{"encoder_arch": "caformer", "model": "image FSQ autoencoder", "dataset": "photos with spoken descriptions (Open Images, Localized Narratives)", "train_examples": 203450, "image_size": 64, "crop_scale_min": 1, "horizontal_flip": true, "translate": 0.12, "color_jitter": 0.2, "bottleneck": "fsq", "downsampling_factor": 8, "encoder_norm": "layernorm", "encoder_norm_position": "pre", "encoder_activation": "quick_gelu", "encoder_mlp_ratio": 4, "encoder_head_dim": 64, "encoder_fused_qkv": true, "encoder_qk_norm": false, "encoder_layer_scale_init": 0.1, "encoder_parallel_block": false, "encoder_inner_norm": false, "encoder_moe": "soft", "encoder_drop_path": 0.1, "encoder_num_experts": 4, "encoder_moe_every": 2, "encoder_expert_mlp_ratio": 0.5, "encoder_slots_per_expert": 2, "encoder_shared_expert": false, "encoder_patch_size": [4, 4], "encoder_conv_stem": true, "encoder_depths": [4, 4], "encoder_widths": [64, 128], "encoder_kernel_size": 7, "loss": "l1", "latent_channels": 4, "decoder_norm": "batchnorm", "decoder_activation": "silu", "decoder_padding_mode": "reflect", "decoder_widths": [48, 48, 96, 192], "decoder_blocks_per_level": 2, "decoder_block": "basic", "decoder_attention": true, "decoder_upsampling": "nearest_conv", "levels": 7, "residual_init": "none", "optimizer": "adamw", "learning_rate": 0.0015, "beta1": 0.9, "beta2": 0.95, "eps": 1e-06, "max_steps": 4600, "batch_size": 96, "epochs": 2.2, "lr_schedule": "linear", "final_lr_fraction": 0.05, "warmup_steps": 90, "weight_decay": 0.1}
Rows from block 0 of the decoder, named by matrix and row number. Rows with one number belong to one channel. Each number is 50 + 10 x the weight over its row's rms, rounded and kept within 0 to 99. All counts start at 0. After the name is the row's rms in percent of the matrix's.
# convs0: first 3x3 conv (decoder.mid.0.convs.0.weight, 192x192x3x3), inputs 119-125, a 3x3 kernel for each
# convs1: second 3x3 conv (decoder.mid.0.convs.1.weight, 192x192x3x3, transposed), outputs 119-125, a 3x3 kernel for each
convs0.18 104:59 48 54 38 99 67 47 36 53 53 50 56 56 73 60 53 46 44 43 43 50 65 60 59 61 49 62 50 49 48 43 26 51 47 52 44 45 41 43 42 45 33 49 59 48 60 46 52 56 48 58 62 58 47 53 29 49 54 21 60 46 51 48
convs1.18 120:52 59 48 50 97 37 50 61 48 38 68 57 71 35 67 59 77 60 46 63 52 56 69 52 39 52 43 47 35 47 70 61 56 73 56 59 59 46 58 56 58 53 61 47 50 60 41 50 38 18 41 45 33 58 50 62 52 55 31 70 41 54 50
convs0.19 101:49 45 42 41 47 60 58 49 51 41 55 44 59 41 48 34 51 41 50 54 48 43 17 53 52 47 49 48 44 57 37 77 48 43 53 49 58 58 54 53 62 62 53 68 47 48 32 47 46 76 35 51 39 46 52 59 46 53 86 40 54 61 55
convs1.19 096:36 53 68 67 69 62 44 36 63 43 37 46 52 54 35 45 44 40 59 41 60 65 56 65 63 65 55 52 54 48 54 47 48 51 44 46 53 57 52 50 61 54 40 34 49 43 54 39 59 42 48 46 54 54 52 55 53 48 63 41 51 64 52
convs0.20 105:59 61 65 58 70 47 60 67 58 58 50 61 47 49 50 53 57 51 59 49 59 52 69 48 54 54 45 42 47 47 55 39 58 49 37 51 52 46 49 53 69 48 55 49 51 54 49 44 68 47 72 56 51 53 50 54 45 40 46 49 49 46 44
convs1.20 135:50 49 52 47 77 46 57 45 56 47 44 44 60 56 43 34 46 53 56 55 52 55 82 61 48 50 51 53 37 49 58 42 52 57 55 61 52 54 50 52 57 45 52 51 44 53 36 58 35 24 46 53 41 50 44 27 43 59 30 42 50 52 48
convs0.21 103:48 50 38 53 46 37 59 41 59 29 24 24 55 38 49 52 53 44 55 53 57 53 44 46 50 53 52 52 47 51 48 53 47 56 56 50 44 60 39 46 26 39 39 47 47 46 42 47 45 59 47 44 52 67 46 40 50 54 52 48 61 60 60
convs1.21 100:35 50 34 46 45 55 28 73 60 50 68 41 51 45 57 41 43 49 71 54 55 40 45 44 43 47 55 39 47 50 36 41 40 42 35 49 45 35 36 50 47 51 58 57 54 59 55 55 45 61 49 64 78 42 62 62 50 65 46 51 59 41 55
convs0.22 094:62 61 61 54 21 52 61 61 40 57 64 57 61 58 37 56 58 62 59 68 50 71 37 60 57 47 53 50 53 47 55 58 42 52 65 49 51 55 48 54 57 52 53 55 54 51 52 58 57 47 44 56 59 49 64 48 56 55 62 63 53 53 50
convs1.22 099:47 48 46 37 48 43 53 57 50 55 56 64 49 52 45 38 69 54 51 45 54 52 51 65 58 43 56 58 49 37 54 65 49 47 54 49 44 49 47 54 57 46 48 55 42 49 48 50 61 18 50 61 47 54 64 55 64 78 65 54 46 54 45
convs0.23 091:54 39 62 55 37 58 58 46 53 63 67 57 59 57 57 52 58 46 46 45 53 43 29 49 47 48 54 60 66 50 67 77 51 58 57 55 55 66 52 55 59 52 59 57 54 47 49 52 53 58 50 51 48 57 59 72 46 55 73 58 47 59 58
convs1.23 075:36 56 50 49 70 50 45 38 55 53 51 51 40 50 67 29 58 50 57 53 52 67 47 60 57 53 60 38 46 42 50 56 52 35 40 40 46 43 45 34 52 48 44 44 40 61 68 61 50 41 47 62 53 53 52 53 42 51 63 53 46 47 46
convs0.24 093:52 35 59 62 42 63 54 47 50 62 65 63 59 54 58 48 58 48 63 59 63 56 43 56 65 58 57 45 50 56 57 67 62 55 55 59 48 42 51 39 47 45 48 53 46 58 61 50 63 72 63 54 57 58 51 57 49 44 60 56 51 59 49
convs1.24 074:52 52 60 65 74 50 48 36 40 46 55 46 56 49 57 44 32 40 54 58 57 77 65 60 66 59 50 56 43 48 55 51 45 40 39 43 43 38 38 28 47 29 36 36 39 68 45 49 55 45 58 66 59 51 56 45 47 45 48 46 53 50 59
convs0.25 101:46 51 42 53 41 49 53 56 46 48 57 52 52 51 51 52 50 58 51 48 49 49 57 54 46 49 48 46 18 24 24 00 00 47 20 10 53 44 46 34 29 28 32 30 36 45 24 50 41 26 34 52 35 55 41 18 49 39 25 45 50 33 55
convs1.25 078:47 44 52 39 38 47 44 48 48 57 44 43 50 52 41 52 44 46 64 59 55 39 55 49 50 44 47 44 46 54 43 30 41 45 47 50 46 44 43 40 38 35 45 48 48 52 59 60 66 69 60 72 59 61 59 51 37 50 41 44 56 55 54
convs0.26 099:49 63 40 60 65 44 54 66 53 44 52 44 47 60 61 49 53 55 52 57 47 50 52 49 54 47 48 51 37 45 39 22 30 40 29 39 40 41 36 34 08 21 41 34 46 56 32 55 40 19 45 56 24 51 58 32 52 63 18 61 60 34 57
convs1.26 084:48 69 39 49 62 57 42 55 44 42 39 51 46 48 47 30 34 39 44 54 45 55 53 53 51 61 54 59 49 55 57 59 52 58 52 45 47 54 47 50 49 47 54 50 52 49 36 50 47 49 52 56 43 51 52 50 61 58 48 60 52 55 50
convs0.27 103:48 65 52 57 42 49 57 47 50 45 66 60 34 62 51 55 74 57 54 49 49 52 47 54 56 63 55 48 52 48 54 55 37 49 57 52 51 63 60 60 25 42 48 52 52 63 46 63 48 45 39 60 43 55 49 45 53 54 35 59 42 45 47
convs1.27 101:56 33 50 45 35 43 48 52 55 59 59 56 44 45 59 56 64 52 53 38 47 34 61 42 64 40 44 46 60 32 52 70 54 59 58 44 44 47 34 56 36 49 45 52 50 31 65 52 66 53 52 50 59 49 29 52 31 54 45 62 45 42 39
convs0.28 110:49 60 37 44 00 40 41 39 44 63 74 59 45 27 46 51 68 46 54 45 52 49 40 41 54 54 52 45 43 51 54 51 52 52 45 56 49 45 51 56 79 58 45 39 47 42 40 47 52 61 46 60 42 46 54 55 45 33 47 35 55 51 49
convs1.28 135:44 44 52 25 40 36 45 51 52 40 49 59 44 30 36 61 51 53 41 28 48 52 73 67 57 58 55 55 43 42 50 33 42 67 35 66 65 54 63 47 68 52 47 41 52 61 48 55 49 50 64 37 27 44 56 47 56 64 55 45 52 59 59
convs0.29 111:57 39 44 74 66 65 68 55 53 55 38 55 41 68 48 46 48 60 52 44 52 60 76 55 41 53 57 35 37 51 57 30 51 39 46 54 51 49 60 54 48 53 56 54 54 57 46 57 74 50 71 59 58 48 42 37 60 54 19 55 57 60 59
convs1.29 121:54 44 43 60 87 59 36 27 59 34 65 59 55 54 41 34 46 56 41 37 45 53 82 48 42 58 68 45 34 45 53 33 44 41 32 49 57 36 55 38 39 39 59 48 51 40 50 60 50 41 38 57 63 53 43 52 44 56 29 64 63 66 52
convs0.30 103:49 72 52 44 40 67 62 49 54 54 49 45 49 50 47 58 80 59 63 62 59 51 64 50 53 59 50 52 50 50 53 46 51 52 42 50 53 42 50 55 66 58 49 48 58 54 49 51 46 74 52 54 44 48 58 46 54 55 28 57 67 56 48
convs1.30 121:56 56 46 51 65 52 58 47 62 44 53 48 54 39 38 50 30 51 57 55 59 50 84 47 50 50 52 30 30 48 23 42 56 37 33 47 44 40 58 55 48 43 50 40 43 38 39 38 53 43 47 42 52 49 50 44 39 55 33 46 53 50 42
convs0.31 103:54 51 56 41 26 59 56 47 42 63 58 56 41 35 44 51 42 32 47 62 54 54 24 57 61 58 46 47 38 49 55 70 42 51 63 52 45 61 45 48 43 40 53 65 49 41 36 41 51 57 35 50 54 51 48 54 41 58 71 42 43 44 44
convs1.31 105:58 51 51 66 43 43 44 55 56 53 50 19 48 36 53 50 60 40 52 41 60 50 33 37 63 56 69 56 63 56 48 60 51 56 62 61 40 52 51 58 64 62 39 53 49 38 36 54 54 32 63 48 55 63 48 46 63 62 69 44 42 53 51
convs0.32 090:53 60 57 43 37 60 52 58 50 53 53 46 55 53 60 45 52 54 52 56 52 57 85 53 65 70 64 48 39 49 38 24 41 49 32 48 50 61 49 41 26 34 43 43 55 49 32 53 39 37 55 52 42 58 36 42 57 45 31 66 37 60 49
convs1.32 083:53 52 51 47 47 53 41 53 41 54 40 47 55 67 44 51 47 48 42 45 51 59 57 58 49 41 58 52 44 58 69 43 57 55 53 41 54 45 54 48 31 48 48 54 47 43 45 47 46 41 56 50 45 55 53 57 60 45 22 47 59 34 48
convs0.33 090:41 63 52 47 46 54 45 55 49 56 56 51 49 59 52 50 65 54 61 48 57 51 62 54 48 45 55 54 46 51 46 39 42 57 45 45 51 62 54 55 41 47 50 41 54 52 40 57 50 31 45 59 44 67 51 49 55 63 41 67 46 51 60
convs1.33 077:51 51 55 48 77 50 44 50 49 45 51 39 56 86 55 44 56 59 44 49 48 43 53 50 44 31 50 53 49 46 51 43 49 56 61 41 55 52 55 56 60 53 54 53 46 45 37 60 59 28 53 63 39 48 48 55 44 73 45 71 52 51 60
convs0.34 104:54 68 43 45 56 52 51 38 59 50 53 53 59 45 58 56 47 55 42 37 65 54 38 53 49 49 47 60 49 57 47 67 35 54 52 43 53 52 48 47 37 37 53 48 46 45 43 54 45 75 41 43 46 54 40 41 34 50 32 60 49 40 53
convs1.34 107:42 39 47 49 49 34 46 46 38 53 50 54 46 23 51 54 52 36 45 36 51 60 52 42 56 43 45 39 47 52 38 58 44 46 56 47 36 45 42 30 45 43 45 46 49 67 57 60 45 49 50 54 49 50 57 63 45 51 33 62 53 50 44
convs0.35 102:53 60 54 44 99 66 49 59 57 44 38 43 65 66 65 42 55 48 57 57 69 42 69 42 46 36 62 56 48 54 41 11 59 59 48 61 55 50 50 46 37 43 47 39 52 57 50 58 43 23 53 52 39 48 50 52 56 54 18 59 49 43 42
convs1.35 100:54 42 58 74 80 58 55 44 53 54 55 50 53 60 53 42 58 44 57 52 57 61 35 61 69 52 43 61 43 52 77 37 54 60 48 41 51 58 60 70 59 50 59 51 55 45 47 53 44 21 46 57 53 61 42 55 50 39 42 54 45 58 54
convs0.36 090:57 53 52 63 32 47 64 59 47 56 56 50 62 51 44 53 44 54 47 54 45 57 69 55 52 61 60 53 38 44 41 31 42 55 42 36 55 56 49 50 27 41 52 29 49 48 40 47 39 30 51 51 44 53 45 47 45 43 32 51 55 43 53
convs1.36 078:53 48 51 28 40 44 53 55 37 58 39 47 66 55 41 70 57 57 53 52 51 46 53 45 38 28 38 58 53 58 62 42 51 51 49 44 60 51 51 47 32 45 57 55 49 65 56 55 65 46 51 64 48 59 49 53 52 57 28 54 41 34 41
convs0.37 102:56 57 42 45 63 36 48 46 49 49 51 53 48 52 42 44 42 52 62 43 57 59 48 45 47 29 43 42 39 48 50 13 53 54 32 59 56 54 53 53 50 50 57 42 52 42 50 49 64 12 49 46 45 40 52 45 48 47 42 60 50 55 44
convs1.37 112:48 38 45 61 74 47 60 50 58 66 41 50 57 74 46 41 65 54 52 51 33 68 60 45 61 36 56 61 53 48 67 31 38 66 66 53 46 38 56 40 43 37 54 48 54 52 59 57 32 11 50 66 47 52 37 41 34 63 53 50 54 62 44
convs0.38 083:51 56 50 38 41 50 63 55 54 50 52 50 52 49 39 54 47 51 44 56 46 41 63 50 51 63 56 48 43 37 38 36 34 49 39 42 49 48 47 43 45 39 52 35 46 43 40 44 41 32 43 52 43 63 45 42 52 50 31 49 46 39 55
convs1.38 063:52 46 64 40 58 35 43 65 44 52 36 46 50 45 39 45 35 53 46 59 51 38 62 45 48 56 43 54 47 50 43 40 35 42 59 50 30 32 38 33 34 37 43 58 47 66 68 65 50 34 59 63 54 68 47 52 45 48 20 59 55 46 63
convs0.39 104:41 55 51 56 61 49 51 46 42 51 42 44 53 56 52 49 35 44 53 52 55 44 30 44 57 55 44 47 50 52 38 53 49 38 58 53 51 42 50 51 34 42 42 62 49 54 76 40 54 86 50 53 43 46 57 38 54 52 38 51 46 56 50
convs1.39 128:48 52 57 70 69 64 52 56 56 51 38 44 69 07 40 57 34 46 54 53 42 66 61 39 44 65 43 39 43 60 44 54 61 57 40 65 47 50 48 58 45 48 46 50 53 48 49 46 44 28 39 55 44 60 55 44 53 52 10 51 51 42 46
convs0.40 110:41 23 61 47 89 50 55 47 45 33 25 49 43 58 47 52 38 53 45 58 53 45 48 51 50 40 46 50 50 48 52 58 56 45 54 45 48 47 49 47 56 67 45 53 52 49 60 50 53 54 61 50 56 49 42 53 32 35 61 35 42 53 50
convs1.40 118:46 54 46 65 76 51 53 59 37 34 40 43 58 60 66 52 51 38 46 47 48 63 47 38 49 59 57 50 47 56 59 47 62 43 32 49 51 40 38 46 33 47 54 50 50 64 65 61 61 38 61 54 21 45 46 54 49 57 47 70 42 31 38
convs0.41 100:54 41 54 54 39 57 43 44 60 60 56 47 49 47 46 46 43 42 47 53 47 56 64 60 60 62 57 46 37 43 46 49 35 50 49 43 47 65 49 46 33 29 57 57 52 55 35 39 40 44 42 48 45 50 46 49 49 52 58 44 56 53 52
convs1.41 106:39 52 39 24 25 48 37 45 43 44 59 47 61 14 54 44 30 40 55 44 46 44 63 33 42 47 49 43 52 43 41 48 61 48 33 54 45 53 46 60 44 60 54 56 50 58 63 47 61 71 48 57 73 52 48 43 64 47 44 47 47 49 49
convs0.42 108:49 47 38 62 54 42 53 52 46 54 57 42 57 45 53 45 52 51 59 54 51 44 54 38 42 61 40 57 47 59 52 47 60 56 50 66 57 55 64 52 31 49 53 51 54 41 57 55 54 63 51 50 54 46 57 56 39 63 28 48 48 48 44
convs1.42 121:65 38 53 43 54 38 62 51 48 48 62 58 58 16 45 58 41 54 55 37 46 68 65 46 61 37 43 53 47 52 46 53 49 44 45 44 55 48 53 50 33 53 46 41 51 44 57 48 50 42 47 44 55 45 39 64 55 41 26 51 36 43 48
convs0.43 082:60 59 57 40 27 43 56 57 52 56 50 46 50 50 30 55 48 54 44 52 44 47 76 56 55 63 50 52 44 45 50 36 32 57 45 49 52 54 54 56 47 43 44 45 48 56 45 61 44 39 45 56 48 54 48 42 51 42 46 49 54 34 50
convs1.43 068:55 54 59 36 60 36 48 43 51 34 42 36 55 60 45 66 48 55 62 49 40 41 59 54 34 38 51 49 39 63 51 40 52 59 52 63 42 49 43 39 40 42 48 59 53 66 63 56 67 35 43 59 54 46 57 60 59 45 34 43 49 44 48
convs0.44 098:46 54 58 54 43 51 46 53 47 52 59 50 49 61 52 48 55 59 50 51 43 62 53 51 50 49 42 54 47 48 36 38 26 51 49 37 54 55 50 54 45 49 50 46 47 47 27 39 40 12 33 51 29 48 53 42 53 59 50 55 55 44 49
convs1.44 076:45 38 48 56 60 45 41 45 41 46 41 46 50 61 53 35 53 49 54 58 59 49 56 47 47 64 52 56 51 42 51 35 38 52 57 48 40 48 50 47 50 46 41 45 47 60 58 50 62 51 59 50 58 36 52 47 43 51 55 50 32 53 39
convs0.45 108:64 44 48 57 33 41 52 42 54 55 36 44 54 50 57 47 30 47 48 56 41 52 75 51 56 50 58 51 40 51 45 24 57 39 43 43 52 57 61 55 55 49 54 46 55 53 56 58 51 30 51 43 44 49 54 43 57 57 47 59 48 41 51
convs1.45 112:50 52 42 52 39 48 59 48 56 30 52 48 49 47 35 58 38 43 71 41 44 54 48 37 55 48 49 40 51 40 44 31 47 51 46 47 60 47 45 45 52 54 55 50 49 47 79 51 57 37 53 53 62 57 47 71 47 49 41 47 47 42 44
convs0.46 092:79 46 49 47 86 55 54 45 57 54 48 54 68 69 69 67 58 71 56 58 63 38 62 33 46 57 56 56 42 51 42 24 51 51 21 46 44 45 43 56 56 53 27 14 29 28 46 44 38 31 50 42 47 45 52 45 51 32 21 57 41 47 65
convs1.46 082:52 40 65 45 67 54 56 46 59 53 58 44 54 71 42 58 67 51 53 56 40 60 44 62 49 46 53 58 50 49 54 39 38 63 55 60 52 52 57 54 61 57 56 50 54 50 45 53 51 21 47 56 59 44 58 49 56 60 48 59 57 60 57
convs0.47 095:50 40 56 55 33 60 50 35 47 65 65 57 51 64 52 48 53 43 51 40 58 43 21 48 61 46 48 66 63 56 74 83 52 68 62 55 59 57 60 59 68 60 59 64 53 47 51 48 50 55 48 41 43 52 64 86 48 69 88 46 59 71 57
convs1.47 075:49 57 49 42 58 46 45 48 58 41 58 61 47 49 47 37 48 45 58 50 54 62 48 57 64 65 63 34 41 44 56 56 42 46 43 37 53 53 43 42 49 44 48 32 45 42 51 50 51 43 54 52 46 41 53 41 58 42 54 60 52 54 57
convs0.48 097:61 39 41 49 66 48 40 36 44 55 56 57 64 54 56 58 48 47 40 61 54 34 36 38 27 61 50 65 58 46 46 68 38 61 55 49 49 48 42 45 35 48 38 45 37 44 54 53 36 52 40 37 45 50 57 54 45 57 71 34 51 50 50
convs1.48 095:37 40 40 63 77 45 55 44 45 49 50 45 53 56 34 49 53 42 44 45 43 48 59 51 44 40 49 44 43 49 45 32 37 44 47 36 43 40 34 37 42 44 31 34 42 54 60 67 52 36 54 56 57 40 51 55 56 40 38 37 46 32 48
convs0.49 111:44 41 52 61 29 54 53 47 49 39 26 47 63 51 72 45 40 45 45 41 57 54 71 45 54 56 43 44 48 53 41 20 56 44 35 56 63 58 65 55 48 54 61 57 66 44 53 41 41 43 53 33 46 30 43 45 61 44 21 42 45 37 36
convs1.49 118:51 53 31 72 42 69 64 59 43 50 55 51 38 47 11 55 53 38 58 55 48 56 60 52 55 54 44 35 41 52 50 37 47 55 40 54 57 49 56 65 46 46 57 48 46 47 42 52 44 58 41 44 44 52 46 45 44 52 27 45 44 50 44
convs0.50 106:44 44 53 46 54 42 52 38 51 47 51 43 42 57 39 51 44 42 48 52 37 35 24 40 50 40 40 45 42 61 45 42 62 39 52 52 57 57 58 56 53 52 49 48 52 56 61 48 51 57 38 40 57 45 45 47 47 54 47 44 44 53 48
convs1.50 114:46 46 48 51 64 41 55 38 52 60 54 49 54 58 53 51 64 47 49 42 44 58 33 49 63 51 57 53 56 48 38 47 43 62 67 55 43 38 38 45 54 51 57 54 48 37 35 50 42 45 55 46 52 51 39 46 45 59 53 44 36 46 45
convs0.51 108:47 52 45 67 56 52 64 55 43 45 50 46 49 53 40 29 48 47 44 56 44 31 40 31 51 68 58 47 46 42 43 52 42 40 40 48 55 44 57 52 51 42 45 43 51 52 55 48 62 72 56 56 52 51 55 39 53 49 28 54 59 36 54
convs1.51 106:39 33 44 53 60 45 51 46 50 46 48 47 42 42 29 71 51 70 54 41 53 50 54 39 44 54 38 37 41 59 44 61 44 46 45 54 65 48 72 58 45 41 59 47 56 57 57 55 57 55 62 62 48 59 58 46 41 54 14 48 62 43 41
convs0.52 102:58 45 58 42 99 56 56 52 62 45 57 60 50 70 46 48 45 45 48 41 53 56 45 51 52 52 55 47 51 55 42 53 59 58 53 46 48 45 47 50 62 59 45 51 44 53 51 54 49 71 55 57 57 60 50 66 55 54 71 59 50 47 56
convs1.52 139:47 58 53 62 96 48 55 51 54 61 45 51 51 52 44 59 57 48 49 58 46 54 75 46 45 51 48 58 34 66 69 51 53 68 56 51 50 44 52 50 56 46 55 36 51 52 35 40 32 13 47 52 35 52 59 43 49 40 29 58 51 56 53
convs0.53 094:43 31 58 54 43 70 46 41 67 54 56 52 57 47 56 57 65 69 57 47 49 33 25 49 44 49 47 57 52 54 48 44 44 57 55 61 51 43 49 32 21 33 41 40 42 46 46 49 45 45 28 49 47 31 51 55 37 46 55 09 59 56 37
convs1.53 102:72 53 55 55 24 62 48 60 59 61 56 50 62 50 62 48 60 57 52 55 56 47 46 58 53 55 57 57 58 58 45 48 59 58 46 51 52 65 62 58 55 66 48 50 60 39 51 53 53 70 56 46 47 51 46 52 47 49 55 46 56 43 53
convs0.54 099:46 57 49 63 38 66 61 54 54 52 51 43 54 67 56 48 45 63 66 36 50 61 40 47 57 40 41 48 36 53 55 35 50 44 47 54 42 46 50 48 50 45 49 41 52 54 50 59 53 50 56 49 53 44 40 51 46 50 53 54 47 46 44
convs1.54 112:38 51 48 65 59 46 39 37 42 63 54 59 37 65 38 53 66 44 38 43 47 40 42 53 60 56 52 53 54 61 57 53 59 53 51 55 48 49 53 45 48 41 52 57 53 32 43 45 50 17 58 46 40 49 40 46 39 68 69 46 55 69 42
convs0.55 095:46 51 55 54 25 50 40 51 42 60 53 54 52 46 59 53 59 61 50 54 40 47 44 37 62 51 60 40 37 34 38 36 60 43 40 61 26 41 45 20 02 33 37 40 51 59 43 51 60 58 64 57 45 59 54 43 53 40 32 42 59 57 65
convs1.55 104:62 58 59 32 18 45 54 61 60 41 50 43 45 51 37 54 46 59 50 38 49 48 58 56 59 40 47 71 64 48 54 53 40 59 56 59 51 55 57 61 51 52 57 63 58 62 45 50 50 68 54 38 48 48 43 51 50 69 57 45 56 53 52
convs0.56 099:45 58 51 54 32 43 42 43 55 56 49 42 55 51 61 57 65 66 54 60 51 41 82 47 53 49 59 54 55 53 53 41 60 55 64 74 53 58 57 48 47 48 63 59 56 49 43 49 71 39 53 48 49 48 53 52 56 51 51 61 46 46 45
convs1.56 111:55 45 55 45 77 52 41 48 47 49 48 54 74 66 50 54 43 62 42 45 46 51 80 38 55 53 55 57 40 43 50 48 49 46 50 50 56 46 52 47 44 48 51 42 45 31 22 43 46 23 48 45 50 55 42 57 52 45 17 50 48 47 44
convs0.57 107:50 50 82 53 40 54 53 49 61 46 60 42 44 43 52 50 71 40 51 39 45 41 28 42 40 50 44 51 63 49 62 62 51 52 57 46 45 51 46 53 28 55 51 45 43 48 54 54 47 49 41 57 46 56 53 61 50 54 52 64 57 43 63
convs1.57 118:42 43 47 76 45 46 65 43 47 36 63 37 52 39 55 57 59 49 51 58 45 84 50 45 53 51 52 46 55 52 60 56 39 51 53 56 48 57 49 52 23 39 55 34 46 48 56 60 50 32 58 43 39 59 42 53 46 45 47 60 51 40 48
convs0.58 088:44 46 44 45 40 49 58 48 48 53 58 62 37 44 37 56 61 57 62 49 57 54 35 38 65 63 57 48 68 59 63 98 79 57 69 55 54 62 60 65 75 69 53 63 59 62 63 53 70 82 60 63 63 50 63 63 43 58 70 54 52 52 52
convs1.58 072:43 64 52 71 79 58 45 52 40 54 77 60 52 50 66 45 52 54 56 51 49 58 38 49 52 54 46 62 62 54 69 74 64 67 67 53 46 66 59 63 66 65 56 59 47 37 39 41 32 30 45 50 49 51 44 52 63 42 50 46 48 56 65
convs0.59 103:44 51 58 57 38 53 46 52 71 62 50 59 57 48 58 51 46 47 54 48 63 65 55 53 55 52 61 40 58 56 63 33 52 55 47 62 56 54 57 54 55 47 54 42 43 54 59 57 53 35 56 47 49 54 56 49 57 39 30 58 48 50 50
convs1.59 103:56 55 56 60 52 69 59 52 52 58 37 53 63 51 41 49 58 39 48 60 61 36 50 64 44 67 45 42 46 36 49 29 44 63 45 43 44 47 49 55 40 50 46 43 48 35 45 52 43 40 56 60 32 57 49 45 45 54 49 39 43 52 54
convs0.60 105:44 60 50 51 76 53 53 53 48 45 57 49 36 38 41 48 48 50 33 27 31 55 25 50 46 54 53 52 49 63 49 52 45 51 59 56 54 46 49 54 51 49 52 54 51 51 36 41 58 79 53 49 47 50 40 51 35 42 23 51 52 47 50
convs1.60 110:48 34 55 52 56 23 41 50 54 53 31 52 72 53 54 47 57 50 44 57 48 60 65 60 47 60 59 50 46 53 36 50 37 58 50 43 41 45 51 40 42 52 46 57 41 47 42 53 39 41 44 51 37 60 47 46 44 53 29 49 64 65 35
convs0.61 093:58 71 67 64 65 64 61 65 46 50 52 43 57 42 41 51 38 45 48 47 52 53 58 52 51 59 55 48 52 50 39 42 49 58 49 48 62 60 49 47 49 47 52 49 52 47 53 50 46 51 50 52 60 52 46 36 43 46 40 46 50 46 47
convs1.61 098:33 37 29 28 01 41 43 64 48 47 46 38 39 41 39 59 61 47 40 31 46 32 36 45 41 38 63 50 52 50 41 61 55 47 44 36 46 51 47 61 53 61 54 59 50 56 64 65 51 67 71 53 51 64 42 28 48 49 38 44 54 46 48
convs0.62 106:79 53 48 71 70 48 68 53 58 49 50 55 46 75 52 42 40 53 71 47 60 47 57 36 51 53 46 48 29 59 44 33 63 46 42 62 52 55 48 53 45 50 46 32 38 66 35 64 70 32 54 67 53 61 51 59 55 58 40 66 46 55 42
convs1.62 098:60 39 50 57 56 48 60 56 48 31 39 59 40 76 54 42 56 43 46 61 51 63 59 51 56 38 51 52 35 44 48 43 45 43 34 38 50 51 41 46 42 35 51 51 34 46 86 53 44 56 30 52 74 49 49 72 61 48 56 50 39 53 47
convs0.63 103:48 50 39 33 40 54 38 47 37 48 49 51 52 51 39 46 44 43 45 50 48 43 27 48 63 48 60 64 57 60 57 79 57 61 67 57 49 56 49 53 56 63 52 75 49 43 34 52 53 53 29 37 48 49 60 50 52 59 98 54 44 43 53
convs1.63 103:48 55 49 71 72 44 50 59 64 45 48 40 46 57 38 50 58 51 47 61 46 52 38 38 56 47 46 52 48 59 64 65 58 56 45 59 45 50 45 57 68 55 46 43 41 45 45 55 52 37 62 56 46 45 56 38 54 49 65 50 59 58 43
convs0.64 095:48 57 63 43 44 44 46 52 47 59 67 57 45 36 52 43 52 50 53 53 47 51 36 47 54 52 46 49 53 53 60 83 60 60 72 63 47 54 52 60 58 57 60 69 49 43 47 46 48 60 46 44 55 56 48 67 44 77 99 62 61 77 61
convs1.64 081:60 46 34 65 54 35 50 47 34 44 64 51 49 53 41 40 49 44 49 52 41 56 23 44 48 51 39 55 55 41 55 54 51 45 47 40 41 60 56 47 52 55 48 55 39 42 49 59 48 50 62 57 44 50 31 53 59 42 70 68 46 50 44
convs0.65 085:52 66 51 61 44 45 58 60 47 54 55 52 58 46 48 53 52 46 48 55 49 38 67 55 45 62 51 52 26 41 44 16 26 57 35 35 53 50 45 47 34 38 47 33 39 38 24 43 43 21 39 43 31 50 45 24 47 37 18 52 45 33 57
convs1.65 067:31 48 59 51 62 37 48 47 49 53 31 44 44 60 47 55 50 51 53 62 62 44 70 43 44 50 57 55 53 57 54 31 36 54 41 55 43 39 31 37 35 36 43 37 57 53 56 62 63 35 63 57 50 60 49 38 49 59 18 49 44 28 37
convs0.66 113:44 51 61 46 53 70 57 66 62 47 51 53 44 62 56 58 68 58 36 51 43 61 28 63 34 30 43 50 45 56 40 65 49 42 58 49 66 55 58 63 51 72 55 73 52 43 62 52 56 60 60 47 60 52 32 29 39 24 53 22 39 48 53
convs1.66 133:53 55 42 60 56 60 65 57 41 58 43 51 41 46 54 51 67 40 54 45 49 62 59 58 52 57 44 47 57 53 52 19 49 39 42 43 63 41 53 38 20 37 57 55 63 57 58 58 57 18 46 55 41 49 45 52 62 44 46 65 51 49 61
convs0.67 096:47 57 73 46 70 62 57 42 50 42 54 44 43 50 35 50 56 46 52 60 48 51 53 51 51 35 46 47 54 44 54 78 59 50 62 54 46 51 48 58 67 67 59 64 48 49 55 44 50 53 53 54 56 52 49 70 58 59 93 54 45 62 46
convs1.67 125:49 42 47 65 62 46 47 49 41 59 50 46 45 66 52 48 66 46 44 44 46 49 37 54 58 45 44 53 56 48 67 56 50 60 60 45 48 53 47 54 69 50 52 53 46 44 38 54 28 04 48 47 28 54 58 43 64 61 93 66 50 52 54
convs0.68 093:54 58 57 53 26 48 54 47 49 57 69 67 46 42 44 60 68 56 53 46 52 50 48 51 53 52 53 53 56 52 57 70 61 51 58 54 47 52 44 55 57 52 45 57 53 61 65 56 68 80 53 57 56 55 51 55 50 46 57 47 42 47 44
convs1.68 090:62 61 43 73 63 61 48 43 53 61 66 66 47 52 53 51 52 70 48 47 56 61 44 50 59 50 57 57 64 58 57 61 52 60 61 55 49 49 52 57 60 57 49 41 53 36 39 36 32 35 48 49 37 37 43 44 40 43 40 41 52 57 63